config.yaml
muon_scale: "match_rms_adamw"
warmup_steps: 200
adamw_weight_decay_other_params: 0
Rows from block 11 of the encoder of a small image denoising autoencoder, named by matrix and row number. Rows with one number belong to one neuron. Each number is 50 + 12 x the weight over its row's rms, rounded and kept within 0 to 99. All counts start at 0. After the name is the row's rms in percent of the matrix's.
After each neuron's rows are labels from the 100 images, of 14848, where the neuron reaches its largest size: "colour at peak" is the nearest of a few named colours to the mean colour under the peak. Only what is clearly more common there than usual is listed. The data: photos of plants and fungi (iNaturalist).
# gate: MLP gate (encoder.blocks.11.mlp.gate.weight, 576x192), inputs 0-191
# fc1: MLP up (encoder.blocks.11.mlp.fc1.weight, 576x192), inputs 0-191
# fc2: MLP down (encoder.blocks.11.mlp.fc2.weight, 192x576, transposed), outputs 0-191

gate.243 085:18 49 45 41 56 49 51 50 33 29 52 48 53 62 45 44 67 53 42 42 49 58 56 61 48 66 59 46 45 48 66 59 43 53 47 38 52 51 40 33 43 47 49 41 62 61 46 51 34 63 45 45 44 67 54 59 33 54 38 47 44 49 49 56 29 38 39 24 60 65 70 51 39 59 41 58 36 54 67 41 49 39 60 54 38 44 33 57 36 37 41 45 29 55 44 44 62 17 77 46 57 45 51 56 51 70 64 47 46 70 51 59 45 36 52 53 49 53 33 57 39 56 56 69 41 56 52 34 72 57 52 59 55 62 56 53 53 41 77 76 42 66 69 45 81 49 34 52 60 50 49 52 61 27 50 59 49 55 43 51 56 45 43 62 90 51 44 45 34 71 53 55 26 78 47 35 64 56 47 34 47 47 40 44 19 50 42 77 42 58 37 46
fc1.243 068:66 51 40 55 43 28 49 49 57 73 38 77 47 36 47 39 54 41 55 35 67 28 49 38 57 40 38 43 37 46 38 41 59 62 50 59 68 60 72 84 72 55 54 44 36 38 41 32 38 32 58 58 50 48 49 44 64 26 42 56 74 42 43 62 57 43 51 48 44 25 49 72 59 57 60 44 68 50 41 48 41 45 17 35 59 48 61 48 62 44 44 62 59 50 40 60 33 94 24 55 37 60 65 37 61 51 49 53 55 44 52 47 69 65 40 35 44 39 60 48 45 45 46 49 48 58 48 65 53 59 53 37 42 16 58 42 43 57 26 35 26 43 43 48 37 43 70 42 50 54 53 45 45 54 51 40 62 59 57 57 47 45 41 57 43 52 29 57 61 35 57 45 44 41 53 45 48 66 45 49 53 59 61 48 78 42 57 31 48 47 48 57
fc2.243 086:66 63 39 38 57 65 56 41 59 67 58 38 49 47 41 59 79 51 65 43 33 39 58 50 63 47 37 57 51 48 50 50 40 67 48 41 43 66 24 73 51 49 53 50 31 64 66 44 75 58 39 49 65 75 53 35 39 71 66 58 38 48 54 44 37 50 48 38 46 48 40 43 26 49 62 53 65 55 38 38 75 33 46 64 46 54 38 61 40 65 55 47 37 47 58 49 54 55 67 67 50 29 70 66 59 46 67 49 48 39 51 42 29 58 47 49 57 50 66 47 51 47 37 46 30 51 72 52 53 25 23 47 40 53 43 66 62 56 52 32 50 72 53 55 65 45 61 61 58 31 48 44 57 69 45 64 81 54 57 58 52 44 42 55 56 40 41 53 69 49 47 42 54 66 49 64 62 64 39 59 13 33 60 46 29 47 51 37 47 40 65 41
colour at peak: brown

gate.509 087:48 45 57 42 56 65 57 57 35 51 55 47 52 69 55 64 31 43 77 49 68 55 50 47 49 40 59 45 57 66 62 61 48 35 47 75 46 67 48 35 44 79 58 36 53 48 36 54 40 57 26 50 38 47 63 22 57 44 72 62 50 38 51 61 67 51 46 68 50 35 75 51 34 59 45 43 32 53 55 56 33 55 68 46 24 45 67 45 50 54 39 55 49 65 61 34 53 42 24 50 42 26 42 35 48 28 61 51 50 16 50 71 47 60 38 56 46 42 53 44 54 78 56 47 44 42 47 36 67 51 44 40 68 54 50 46 66 27 52 51 59 30 41 53 64 66 53 43 37 55 40 50 52 76 37 49 65 69 65 56 61 42 31 44 49 58 54 37 48 35 63 53 42 49 34 53 44 21 41 45 48 43 52 60 56 43 46 32 66 42 59 56
fc1.509 084:39 32 45 59 66 63 51 46 54 36 48 56 52 42 45 43 58 70 60 50 55 71 50 44 41 33 49 78 59 56 50 59 40 43 36 70 59 67 22 51 36 40 46 30 75 44 66 46 51 61 46 34 55 39 53 58 35 52 58 38 25 46 45 56 46 66 45 58 38 54 55 53 71 54 61 50 32 65 57 40 58 68 51 57 19 57 45 39 44 64 46 33 42 57 40 62 43 26 35 51 68 49 56 39 52 40 48 41 55 56 47 60 45 46 54 49 52 65 48 51 58 42 47 39 61 60 34 63 46 56 50 36 31 59 58 41 73 55 91 29 58 45 54 50 78 81 54 54 36 59 39 69 47 69 45 46 66 48 51 39 40 49 57 53 49 53 58 28 31 67 32 49 52 32 51 36 35 50 51 59 42 41 42 59 31 45 35 56 69 65 70 49
fc2.509 090:39 56 50 41 59 40 55 46 85 43 63 48 57 44 46 68 50 62 60 32 56 55 27 41 47 47 60 51 64 50 53 46 50 50 66 70 31 39 37 56 64 45 42 66 47 56 28 53 38 45 53 56 68 50 43 34 55 43 58 60 44 53 66 43 34 45 46 60 55 33 54 55 55 43 57 48 43 43 37 49 87 38 44 37 64 53 55 63 48 69 45 44 51 41 73 43 53 40 70 59 55 95 51 43 44 45 60 48 52 61 74 59 72 54 58 36 39 44 37 69 26 61 50 31 67 44 52 51 41 54 59 33 58 46 29 59 29 59 48 50 57 64 35 47 68 49 56 66 38 54 45 34 55 47 52 55 68 40 57 52 41 53 76 43 66 69 48 62 49 56 51 49 51 76 21 56 45 47 55 51 38 48 61 55 39 47 40 35 37 63 44 19
colour at peak: brown

gate.232 116:50 57 48 53 61 38 40 65 48 48 55 54 42 52 43 82 56 47 47 31 64 34 44 43 52 54 48 44 49 56 43 46 26 61 56 39 47 60 50 81 37 65 64 76 58 57 44 47 51 50 46 43 55 20 56 59 50 54 38 53 58 34 52 48 51 62 53 70 99 54 19 50 39 55 68 42 52 33 57 28 44 76 47 35 35 52 60 54 63 36 62 39 50 31 53 51 42 61 49 45 49 68 53 54 46 26 50 61 59 60 59 42 65 58 43 45 50 52 63 49 31 92 63 43 44 42 40 55 55 48 58 38 55 42 47 46 41 34 55 59 53 69 54 43 68 56 47 46 62 50 65 36 42 50 41 52 48 43 48 54 56 66 48 51 53 43 48 72 43 52 71 52 60 47 20 81 47 64 66 63 57 59 32 55 63 47 52 56 40 51 57 64
fc1.232 112:44 41 54 45 51 53 50 56 40 72 34 40 48 55 62 52 50 40 56 21 36 34 53 45 49 32 47 45 56 16 53 38 46 71 51 48 56 54 41 06 44 53 79 80 39 47 60 59 66 43 53 50 66 31 52 44 70 60 56 45 52 43 36 52 39 57 44 53 54 44 53 41 58 52 77 48 40 54 48 45 62 44 70 48 55 35 87 53 49 57 43 48 47 64 41 53 48 41 49 81 59 67 50 25 45 53 52 21 53 42 22 24 26 65 30 62 61 55 45 44 52 64 45 48 55 49 61 49 52 60 63 60 60 51 58 60 67 49 66 60 64 73 39 55 50 62 35 32 46 41 60 48 57 56 34 54 54 63 55 60 48 45 58 54 39 41 36 47 33 53 51 51 47 43 54 48 44 59 48 50 42 49 33 57 33 37 55 31 47 34 61 50
fc2.232 111:67 50 61 60 45 69 53 49 63 43 51 37 62 51 47 46 66 43 68 73 64 43 64 60 40 75 12 66 46 64 47 62 32 68 71 48 60 62 49 57 39 57 42 47 60 42 53 56 48 35 54 59 39 48 57 68 59 63 40 60 52 35 58 36 48 55 43 55 62 54 63 65 56 60 31 50 50 56 36 77 75 38 24 56 70 29 46 47 50 36 59 55 53 48 62 61 50 46 55 27 55 46 48 47 52 52 63 55 58 68 24 46 17 53 45 45 56 47 46 62 51 47 69 72 46 55 57 46 44 31 41 37 43 61 40 48 62 55 67 48 32 74 43 50 51 67 41 57 32 39 68 56 52 53 58 71 41 60 51 47 44 74 56 64 34 56 61 44 41 37 42 67 48 47 35 57 46 40 61 54 21 54 43 54 27 57 51 28 52 49 58 62
colour at peak: grey

gate.182 097:57 39 61 49 51 52 47 33 61 34 67 23 40 62 49 84 80 36 73 29 62 49 52 39 51 50 47 59 59 44 40 63 53 30 50 55 51 47 34 59 49 38 35 43 49 52 61 68 57 53 42 47 61 43 69 56 66 74 42 32 42 41 49 66 51 51 48 72 65 57 58 42 36 66 37 54 45 57 41 49 64 45 76 64 35 72 45 44 64 70 28 58 59 49 59 49 44 36 49 34 49 62 60 49 59 68 63 50 52 42 47 59 42 62 54 61 46 44 47 45 48 55 41 41 59 43 63 48 32 37 19 55 40 54 57 43 82 38 43 64 43 48 65 56 66 61 55 62 49 52 36 53 31 54 45 51 42 44 45 50 57 55 35 55 29 53 34 47 30 67 70 38 44 59 62 66 25 55 40 58 44 65 51 69 39 41 42 48 26 51 31 55
fc1.182 114:40 57 48 49 45 41 43 57 41 81 55 82 56 52 50 12 59 44 40 53 48 47 61 44 48 44 57 54 49 57 62 59 53 66 54 48 44 60 91 69 45 38 64 47 41 44 46 45 44 55 49 59 37 38 54 58 33 49 49 83 56 63 62 36 51 59 48 50 46 57 64 37 30 60 57 57 41 65 43 49 45 55 54 62 49 46 54 51 42 34 63 46 55 56 23 53 51 83 64 43 43 28 47 44 46 40 34 76 47 42 40 49 61 34 49 58 25 56 42 58 42 56 49 54 44 67 69 43 67 67 62 38 52 36 51 42 64 52 59 42 56 39 52 50 44 54 47 50 28 47 39 47 51 61 53 38 51 40 63 49 37 45 51 53 49 28 79 57 73 55 16 61 40 58 56 28 64 55 41 67 40 64 50 45 50 36 27 48 69 40 46 36
fc2.182 100:37 45 33 50 53 37 33 52 51 67 63 42 34 51 64 38 61 43 41 52 50 70 40 53 57 69 37 44 38 48 48 60 57 58 35 51 39 52 33 36 52 12 47 57 59 48 31 56 45 45 52 53 83 46 50 58 52 42 37 63 55 35 37 68 49 48 70 57 56 38 54 71 49 66 32 61 57 36 54 39 45 41 54 29 38 46 37 40 61 53 63 53 47 42 37 59 45 83 38 52 75 59 31 55 52 47 41 31 59 29 33 34 25 38 27 71 44 69 45 49 54 66 51 54 49 51 49 62 59 91 47 60 52 52 42 46 62 43 45 55 44 46 64 24 60 61 31 30 27 52 36 46 53 61 44 36 26 40 62 43 57 39 54 36 50 45 44 50 49 67 50 54 46 49 57 37 55 46 62 35 56 51 54 57 36 53 30 51 49 64 54 54
colour at peak: pink

gate.261 074:74 46 53 66 43 48 49 44 30 46 34 36 53 57 34 51 58 52 56 26 68 26 58 47 17 46 44 29 24 46 58 54 57 58 46 71 48 39 57 50 45 52 40 45 51 55 54 27 53 50 48 65 71 55 65 46 30 23 51 51 53 55 45 51 42 54 49 39 60 61 74 35 63 48 53 49 40 80 63 63 50 52 35 39 55 61 26 36 74 60 26 66 54 32 33 56 65 59 65 58 33 52 54 42 47 50 48 48 49 53 47 37 57 40 41 67 48 70 57 47 41 42 73 65 36 44 55 40 35 47 64 43 48 46 57 55 38 62 14 27 41 69 43 47 44 56 58 51 50 36 51 47 43 65 59 68 65 42 60 49 41 66 44 27 52 62 49 48 59 39 39 39 45 53 66 49 73 55 39 41 41 53 52 51 60 41 46 56 68 43 40 32
fc1.261 073:76 58 48 57 57 43 67 48 14 54 52 52 43 45 45 52 54 64 56 48 77 46 58 39 40 47 41 40 34 53 56 40 43 63 59 55 57 53 57 74 51 57 31 66 49 58 72 41 53 32 50 61 48 34 57 46 36 46 54 50 58 50 24 49 62 78 67 56 60 51 58 23 52 42 61 51 33 46 55 36 43 42 40 13 43 73 53 31 55 53 40 57 65 29 59 68 40 70 49 69 32 28 40 54 27 61 53 35 45 58 49 44 41 60 42 58 63 46 59 59 48 41 47 51 42 44 56 61 46 47 49 36 34 48 44 54 15 41 40 33 22 42 50 29 50 46 50 58 32 58 54 64 54 57 58 46 43 54 36 46 33 47 56 49 53 71 47 28 34 51 33 51 44 30 44 55 67 39 45 50 37 69 53 60 44 42 40 44 60 53 38 57
fc2.261 056:49 53 61 49 47 46 41 47 56 65 68 85 46 69 42 49 61 58 34 40 41 53 41 56 73 46 51 48 30 44 40 33 63 48 53 34 40 37 23 51 40 17 53 72 38 55 41 34 51 71 51 53 55 47 36 42 47 56 48 51 36 36 48 51 57 44 44 38 54 44 53 50 30 50 51 49 35 41 46 68 52 45 39 64 64 50 46 38 31 35 74 58 52 29 59 58 45 54 55 51 38 86 54 47 50 58 52 42 44 52 37 46 57 50 45 55 51 28 49 51 49 34 56 46 37 40 45 50 38 99 43 40 44 44 57 55 73 60 44 57 60 56 46 71 56 50 42 55 38 34 50 58 37 67 60 79 46 35 54 38 43 43 54 45 63 55 60 49 60 55 72 38 46 42 57 45 64 44 60 77 57 60 52 59 67 63 61 48 42 34 50 47
colour at peak: cyan

gate.89 123:59 49 57 59 48 39 50 76 13 61 48 76 49 54 43 51 53 43 58 52 58 38 56 44 24 47 52 46 50 46 57 46 54 52 57 11 51 45 54 47 45 33 46 53 56 54 64 52 54 51 68 48 45 41 30 49 64 26 49 55 46 51 58 55 55 62 61 66 51 55 45 54 42 54 58 52 51 52 47 53 35 55 46 49 48 45 34 45 45 61 48 47 63 44 51 41 54 53 50 55 14 27 37 62 54 49 81 49 46 49 48 55 52 56 39 42 42 51 53 58 55 70 52 43 29 52 37 34 55 72 50 62 72 43 45 54 53 42 36 58 41 33 47 62 43 46 51 60 45 24 52 46 52 44 48 56 33 40 51 59 45 45 16 24 53 48 32 25 42 58 61 58 66 47 42 51 99 38 47 18 61 22 45 54 67 43 42 47 55 43 38 38
fc1.89 140:43 44 53 53 74 58 54 41 46 50 66 58 48 42 53 51 41 59 43 48 50 42 50 58 48 42 54 55 52 51 50 43 55 45 47 02 49 28 48 40 55 66 39 51 45 43 67 46 70 44 52 62 55 55 68 45 45 84 46 33 13 63 49 46 43 43 65 47 51 33 65 53 51 39 41 73 67 56 44 51 47 58 49 44 23 58 47 45 66 68 60 65 49 29 56 53 54 53 51 53 80 74 55 23 58 35 52 48 42 65 47 52 52 72 41 50 42 55 50 53 53 36 45 50 52 46 45 71 41 22 60 61 53 49 45 51 49 59 70 45 87 40 45 63 70 47 30 44 63 26 56 39 58 54 60 51 43 33 49 72 59 73 46 40 52 52 51 43 37 50 39 45 53 50 36 41 75 52 48 44 48 43 45 47 58 22 33 60 52 49 44 43
fc2.89 075:39 53 63 42 50 29 43 39 43 52 61 55 42 44 50 52 54 55 53 48 50 39 34 55 73 41 52 33 47 45 52 65 61 32 62 40 60 66 44 60 38 54 74 42 69 53 54 55 46 75 43 41 51 36 68 51 39 39 45 59 76 49 57 59 65 53 50 43 54 54 63 51 65 43 67 40 33 27 44 45 86 61 51 17 64 46 46 51 66 85 53 69 45 31 59 33 47 41 70 36 60 27 53 46 36 67 54 46 39 49 50 58 37 40 54 63 49 62 53 50 55 46 33 38 62 53 39 28 52 32 52 48 68 65 21 55 35 45 33 50 42 48 49 32 58 47 58 51 60 48 56 57 53 47 69 47 48 50 33 70 49 39 52 69 70 26 42 61 37 67 50 68 32 46 48 45 54 46 40 54 70 71 60 44 56 62 68 51 40 42 44 46
colour at peak: green

gate.188 069:42 58 52 54 50 47 43 60 56 54 54 52 43 49 52 57 37 54 72 49 51 40 68 36 40 46 58 29 61 61 45 53 51 32 59 54 40 63 46 59 35 49 55 76 36 51 57 58 45 33 38 46 36 66 35 63 35 38 53 42 43 49 64 69 54 59 38 61 62 39 35 37 47 48 31 50 43 52 45 42 41 44 56 85 40 34 52 52 44 58 55 50 39 60 55 64 62 26 68 52 75 54 47 59 52 28 50 68 59 67 64 41 58 52 41 40 60 46 58 59 39 52 43 51 23 54 72 29 58 43 45 25 50 59 38 62 48 37 44 66 41 49 16 44 44 52 47 27 63 51 68 68 67 68 49 54 65 52 30 45 43 51 49 66 23 47 54 59 53 36 64 51 26 35 47 60 42 44 40 64 48 53 51 46 53 04 51 54 31 49 47 53
fc1.188 062:66 44 52 47 49 51 50 38 28 61 51 55 55 51 34 62 76 59 46 46 36 60 46 60 44 70 58 66 41 49 37 93 72 46 60 63 44 46 48 53 54 50 37 52 52 47 69 67 37 43 60 54 38 54 23 49 31 63 48 58 54 53 51 49 51 74 59 59 42 45 42 54 43 66 65 45 49 42 47 58 42 60 58 37 45 64 65 51 75 62 65 30 59 30 57 35 56 58 50 68 56 56 46 65 47 51 58 50 58 34 53 62 52 37 32 22 52 37 45 57 61 44 35 39 97 44 48 63 26 42 47 52 38 48 63 40 24 57 50 58 29 46 72 59 35 49 59 73 33 43 53 41 51 56 55 24 61 50 58 54 67 49 54 45 61 50 58 48 46 43 58 57 43 53 39 40 39 42 62 60 26 53 48 41 61 71 46 47 60 40 51 37
fc2.188 052:57 73 76 55 59 28 64 34 38 39 54 58 60 41 37 49 38 53 37 60 62 24 31 47 41 51 42 51 52 36 37 49 43 50 33 41 71 64 45 31 50 75 62 57 42 33 40 52 53 57 37 55 55 64 29 58 39 40 34 57 50 66 70 59 63 37 45 50 54 44 58 46 60 42 61 71 50 39 64 66 50 45 44 45 55 63 60 46 40 38 34 45 62 37 34 75 46 32 48 48 44 46 36 49 30 58 43 36 59 40 54 60 62 38 58 53 60 38 59 72 51 48 67 61 70 56 51 75 58 50 54 57 69 47 40 54 58 38 51 51 42 54 58 54 35 50 53 46 42 48 67 38 66 50 32 46 47 56 60 31 41 64 67 37 43 44 55 62 47 61 65 41 57 23 67 72 41 38 73 28 76 52 50 49 71 53 58 70 33 54 32 59
colour at peak: grey

gate.511 098:51 55 60 58 53 42 46 56 42 28 45 43 45 49 58 28 56 54 34 28 59 39 44 41 52 49 51 70 37 60 48 46 35 24 51 56 50 65 30 70 54 50 31 36 69 68 29 65 54 52 64 65 55 41 41 50 51 43 47 46 34 48 65 29 44 54 33 22 57 55 36 63 45 52 57 38 59 31 29 40 42 54 43 31 49 50 18 60 56 42 45 33 38 55 44 55 53 28 63 42 35 37 55 43 63 57 54 14 52 28 45 57 33 59 46 45 55 37 50 58 66 57 44 36 60 55 48 44 21 45 32 71 55 36 45 62 69 55 27 47 55 40 44 38 35 40 56 69 39 57 63 55 46 43 56 48 55 35 26 56 57 47 65 63 36 46 34 46 57 61 24 56 31 43 45 49 60 43 35 48 68 60 54 52 45 51 39 60 46 69 58 40
fc1.511 082:45 65 60 55 41 53 60 63 46 30 48 51 47 43 51 37 52 44 48 49 61 42 49 64 65 50 47 61 49 77 51 39 50 36 53 56 49 66 35 77 59 67 55 49 51 60 23 58 48 19 75 49 54 36 46 52 84 41 58 60 42 54 62 39 36 65 43 34 55 63 41 52 42 49 47 41 50 35 36 43 57 39 47 39 76 56 43 76 57 48 58 60 47 71 52 58 61 34 63 62 43 36 65 42 53 38 44 43 46 30 51 46 53 70 30 39 61 47 49 56 50 66 48 31 53 39 40 47 36 43 46 54 43 39 45 23 66 43 46 64 58 46 39 51 54 33 40 43 35 16 62 58 41 59 64 26 65 55 35 42 67 47 44 48 32 43 37 50 46 57 30 61 66 33 47 72 67 45 24 55 65 59 64 41 51 69 62 43 49 65 52 41
fc2.511 077:43 49 48 51 38 44 49 44 35 42 48 57 46 61 31 33 20 44 40 39 68 53 53 33 47 60 44 50 32 62 39 48 46 39 42 48 64 58 71 51 51 72 58 58 60 34 27 51 38 53 44 73 45 51 48 32 59 45 38 59 41 38 46 48 50 61 67 47 58 29 58 55 38 53 71 53 44 69 48 70 42 64 55 38 40 67 39 54 49 49 42 35 42 60 48 42 59 34 55 36 64 26 48 58 59 44 45 50 24 32 74 51 28 52 47 54 62 43 32 41 40 38 67 56 39 55 43 56 58 59 38 43 48 61 41 34 83 52 38 44 52 33 74 55 43 68 47 39 53 47 47 60 77 29 34 38 37 63 55 53 31 33 28 56 59 55 69 59 33 49 58 55 32 53 63 79 65 54 52 43 50 65 46 55 50 47 77 35 46 60 52 61
colour at peak: orange

gate.556 072:31 50 48 54 41 45 58 78 41 67 50 09 54 45 53 32 39 49 44 50 30 45 56 32 46 42 50 47 64 32 59 45 76 49 49 33 51 58 57 69 52 43 44 45 50 47 70 56 62 50 65 39 74 64 29 43 54 35 53 43 48 76 61 49 66 62 36 36 56 79 53 51 57 31 69 49 56 52 56 45 51 66 54 55 52 63 58 60 71 65 57 54 36 50 55 65 40 35 41 43 40 05 55 52 39 30 75 54 36 61 48 64 40 46 47 58 57 43 42 54 61 47 46 33 70 63 49 56 62 54 43 64 47 57 59 53 58 41 45 68 21 41 47 60 55 59 40 29 55 60 65 43 46 54 42 42 59 42 49 43 53 47 57 70 53 61 26 47 25 38 37 58 51 47 55 47 35 44 66 66 54 42 55 36 58 53 44 49 44 52 31 54
fc1.556 063:49 49 44 59 61 55 54 24 68 63 47 75 47 49 52 68 46 60 59 55 58 58 48 57 58 64 49 25 44 32 65 40 31 41 36 53 63 38 56 40 43 49 58 39 45 54 46 39 52 52 44 59 34 38 46 49 52 60 46 64 55 53 60 43 49 37 57 66 46 55 69 37 39 53 39 48 40 48 43 49 37 36 55 54 48 32 54 57 38 38 35 53 49 37 59 45 42 61 46 43 76 85 53 55 45 63 51 23 56 58 49 34 75 56 69 52 49 45 49 57 51 40 48 88 57 44 50 56 59 37 44 60 73 49 14 27 46 71 56 28 71 64 31 67 52 46 47 71 45 26 35 48 63 58 64 44 47 56 48 47 37 50 35 45 48 51 43 55 58 64 50 36 62 36 30 73 63 44 48 30 51 59 46 47 56 42 42 68 53 40 77 63
fc2.556 114:54 40 42 49 47 47 37 23 34 33 54 30 48 44 44 47 36 45 55 62 68 51 57 60 60 53 42 58 65 60 47 56 16 59 46 83 44 54 47 31 66 71 72 50 50 52 44 62 35 57 40 42 69 60 55 38 53 36 41 50 69 60 57 50 64 33 57 54 64 44 52 63 68 58 38 50 47 52 55 35 65 70 55 27 49 70 53 49 59 48 36 38 61 45 36 62 46 47 44 55 58 08 55 55 45 59 56 59 58 41 42 52 21 57 49 50 36 54 50 53 46 58 62 43 69 39 71 64 38 26 47 55 73 46 39 49 37 60 52 42 49 48 54 58 61 52 50 41 46 71 61 50 44 42 59 34 55 29 41 55 48 54 63 29 43 45 60 45 73 43 35 80 52 65 48 38 51 45 35 29 78 37 44 54 60 64 54 60 47 57 33 45
colour at peak: green

gate.326 106:53 51 82 47 42 53 44 67 36 52 63 19 57 39 58 56 57 41 52 51 52 59 54 48 41 35 55 59 65 43 66 48 49 32 32 35 42 41 43 53 56 51 56 45 55 43 55 47 50 54 42 58 63 55 47 35 32 55 29 36 47 36 18 61 50 65 78 42 56 43 52 58 47 36 45 52 53 39 46 41 40 48 26 58 32 65 43 54 60 58 74 65 32 67 25 60 52 44 51 44 42 77 58 50 50 34 69 40 40 58 32 74 58 62 32 48 32 49 44 72 42 48 56 44 65 48 46 51 48 55 45 46 49 49 56 60 57 44 52 57 51 38 34 56 56 45 60 34 31 50 53 43 55 39 44 46 50 52 36 42 79 54 65 14 42 58 38 63 45 74 55 54 65 47 56 25 43 72 33 73 62 80 47 40 51 55 52 52 62 57 41 64
fc1.326 119:29 71 57 43 54 42 42 63 54 26 69 29 45 45 56 72 35 57 40 52 54 65 50 55 37 49 53 54 68 30 59 63 43 42 44 55 36 48 62 52 86 46 60 35 37 48 70 53 42 57 47 62 55 57 36 45 49 48 39 49 38 61 43 68 58 67 65 38 39 48 55 59 52 61 51 43 48 52 48 27 41 29 50 62 28 77 40 59 65 21 56 48 47 70 46 51 54 55 49 40 61 51 52 51 51 54 74 55 57 53 68 58 43 64 63 47 44 48 45 59 53 35 61 22 61 49 40 45 40 41 55 50 51 49 46 52 29 51 71 46 36 33 26 58 69 29 47 53 48 33 50 40 52 39 36 31 45 47 53 42 50 51 66 06 41 37 46 57 45 59 70 47 53 47 59 56 59 57 46 50 57 87 45 40 71 39 63 48 41 57 38 52
fc2.326 102:61 61 49 54 64 48 51 41 45 39 51 64 53 43 70 59 38 37 47 48 23 56 48 44 52 38 52 65 47 70 47 20 31 63 49 48 70 44 39 40 14 57 37 41 34 58 68 50 36 38 56 39 60 64 63 57 48 46 69 42 60 45 47 48 49 55 56 42 54 42 45 40 53 47 47 57 51 50 53 83 50 60 43 50 54 32 56 48 46 15 51 47 31 44 60 71 64 63 57 42 50 83 45 43 46 51 42 47 47 56 51 54 30 47 52 29 43 34 45 65 59 54 59 44 51 42 36 51 59 71 52 67 52 36 31 49 53 53 57 59 52 61 55 46 43 26 47 57 38 85 56 30 56 31 37 65 33 52 67 46 47 39 50 19 47 66 34 45 58 53 36 58 55 48 35 72 50 57 45 49 39 11 60 54 40 46 56 42 54 57 58 40
colour at peak: orange; yellow

gate.417 110:60 52 42 47 54 48 46 29 52 47 54 44 57 45 56 70 44 48 62 50 52 52 57 43 56 50 48 57 52 53 55 57 48 52 51 38 52 54 24 67 67 47 39 56 57 41 50 60 40 55 59 68 45 48 67 62 64 57 36 38 50 49 41 42 48 54 49 37 50 51 26 48 59 45 53 50 55 52 47 45 50 54 32 36 46 50 70 66 38 44 59 65 64 42 44 50 76 39 50 64 50 50 48 42 63 55 50 27 49 44 61 48 42 50 52 45 61 43 60 55 35 73 39 56 67 47 37 54 04 51 59 58 49 45 53 53 51 33 31 68 36 53 68 62 51 38 53 56 64 66 51 59 31 41 43 63 43 52 00 50 47 37 50 33 66 50 00 53 53 56 59 29 32 51 52 54 53 51 57 39 54 45 50 45 05 69 39 56 61 40 36 62
fc1.417 100:54 44 52 41 53 57 44 21 45 55 51 36 40 53 33 45 72 53 31 46 49 39 53 48 37 66 57 58 50 32 48 38 54 58 51 56 66 27 34 66 42 78 60 42 54 48 61 40 55 55 34 54 59 49 65 69 70 49 36 48 58 14 58 54 29 55 45 42 51 47 57 41 49 46 45 53 47 52 66 37 58 43 45 57 35 56 56 53 31 58 38 42 60 51 65 63 45 38 59 49 58 38 46 50 57 41 51 24 48 50 47 44 31 56 53 61 52 52 34 48 31 59 45 51 62 55 60 57 13 56 31 59 57 49 43 33 56 56 42 65 43 81 60 68 39 62 42 53 56 59 56 57 31 36 46 63 37 37 17 45 55 43 46 58 44 50 14 50 47 62 73 63 42 38 45 63 58 50 49 38 44 42 51 34 30 79 44 53 37 53 27 36
fc2.417 092:57 45 50 47 41 42 58 50 75 39 41 49 38 56 43 64 41 59 50 43 29 49 36 46 44 57 49 40 41 53 57 56 36 37 37 57 79 50 72 62 23 64 57 58 50 40 53 52 59 39 35 42 43 56 49 52 35 64 29 36 45 40 54 35 58 57 49 44 54 51 41 57 36 53 62 49 56 43 38 23 56 37 42 55 36 74 33 51 44 48 54 64 52 51 23 73 44 29 40 68 50 69 38 32 33 57 48 66 49 63 48 37 45 56 59 64 70 50 52 43 78 38 36 34 31 53 11 56 72 61 48 52 49 52 55 69 27 34 68 52 48 50 65 28 59 64 52 46 73 36 42 44 51 52 46 47 41 45 25 48 30 43 74 40 36 36 55 43 57 64 49 55 51 47 30 49 37 68 42 46 39 37 63 56 54 56 45 65 48 49 59 50
colour at peak: pink

gate.497 121:57 52 53 51 55 53 48 41 34 28 51 47 52 43 48 69 55 34 49 20 80 51 47 62 34 53 49 53 41 20 36 48 46 33 46 43 41 47 45 28 26 40 59 27 62 47 54 45 55 62 37 56 76 39 66 58 64 61 34 39 49 22 45 47 49 56 47 59 24 45 39 55 42 57 62 47 47 59 52 25 49 45 59 54 55 56 74 66 39 46 48 56 30 74 61 56 48 34 46 34 49 63 44 57 49 28 54 37 49 51 52 54 44 47 55 49 80 40 46 49 50 61 56 43 39 59 51 64 44 60 66 52 55 57 43 48 52 61 54 57 52 71 50 77 65 46 43 49 46 54 41 46 38 51 36 56 68 48 54 46 56 22 56 44 68 56 32 68 36 52 74 53 62 50 32 86 52 59 60 24 61 49 44 51 51 49 45 63 46 21 39 44
fc1.497 121:37 45 47 56 51 59 48 23 29 30 54 58 47 47 33 53 56 41 54 52 53 38 52 53 41 58 54 57 42 27 28 46 49 40 52 41 46 56 42 62 49 70 39 60 35 69 65 68 43 40 64 55 59 28 62 65 82 59 56 41 43 35 50 51 42 62 56 45 60 55 37 55 37 47 41 41 57 51 34 55 52 54 45 63 45 52 50 71 53 69 33 37 49 49 65 57 68 63 18 61 72 57 57 61 56 20 62 64 52 62 59 42 45 75 31 54 65 49 50 54 41 63 47 58 43 42 99 53 27 48 43 42 64 42 39 49 49 55 49 62 52 56 59 55 52 62 46 55 67 49 61 54 32 44 34 55 62 47 34 58 49 62 44 45 46 54 26 51 35 34 60 45 39 54 42 65 54 63 40 48 62 51 54 62 64 47 54 55 40 53 65 44
fc2.497 065:68 63 44 44 61 49 49 47 39 60 57 63 60 62 41 54 68 47 49 52 58 57 59 53 39 61 62 45 64 51 62 56 39 55 70 30 63 23 30 57 52 65 82 35 22 21 68 42 35 53 49 56 38 37 45 65 38 49 59 42 72 37 35 47 65 58 53 42 71 60 53 41 49 45 29 25 50 58 70 33 44 59 53 65 38 28 48 62 33 61 38 39 55 52 41 38 52 53 57 37 37 50 52 66 46 23 51 47 41 66 63 30 55 44 63 34 57 50 42 59 50 55 45 63 48 54 38 51 33 57 46 56 50 62 72 32 64 55 44 42 64 60 36 51 48 47 46 63 36 37 47 52 37 66 37 56 54 74 48 49 45 53 48 58 55 48 57 60 39 50 44 49 53 57 57 37 24 55 31 85 60 42 36 57 31 24 52 54 42 42 44 38
colour at peak: grey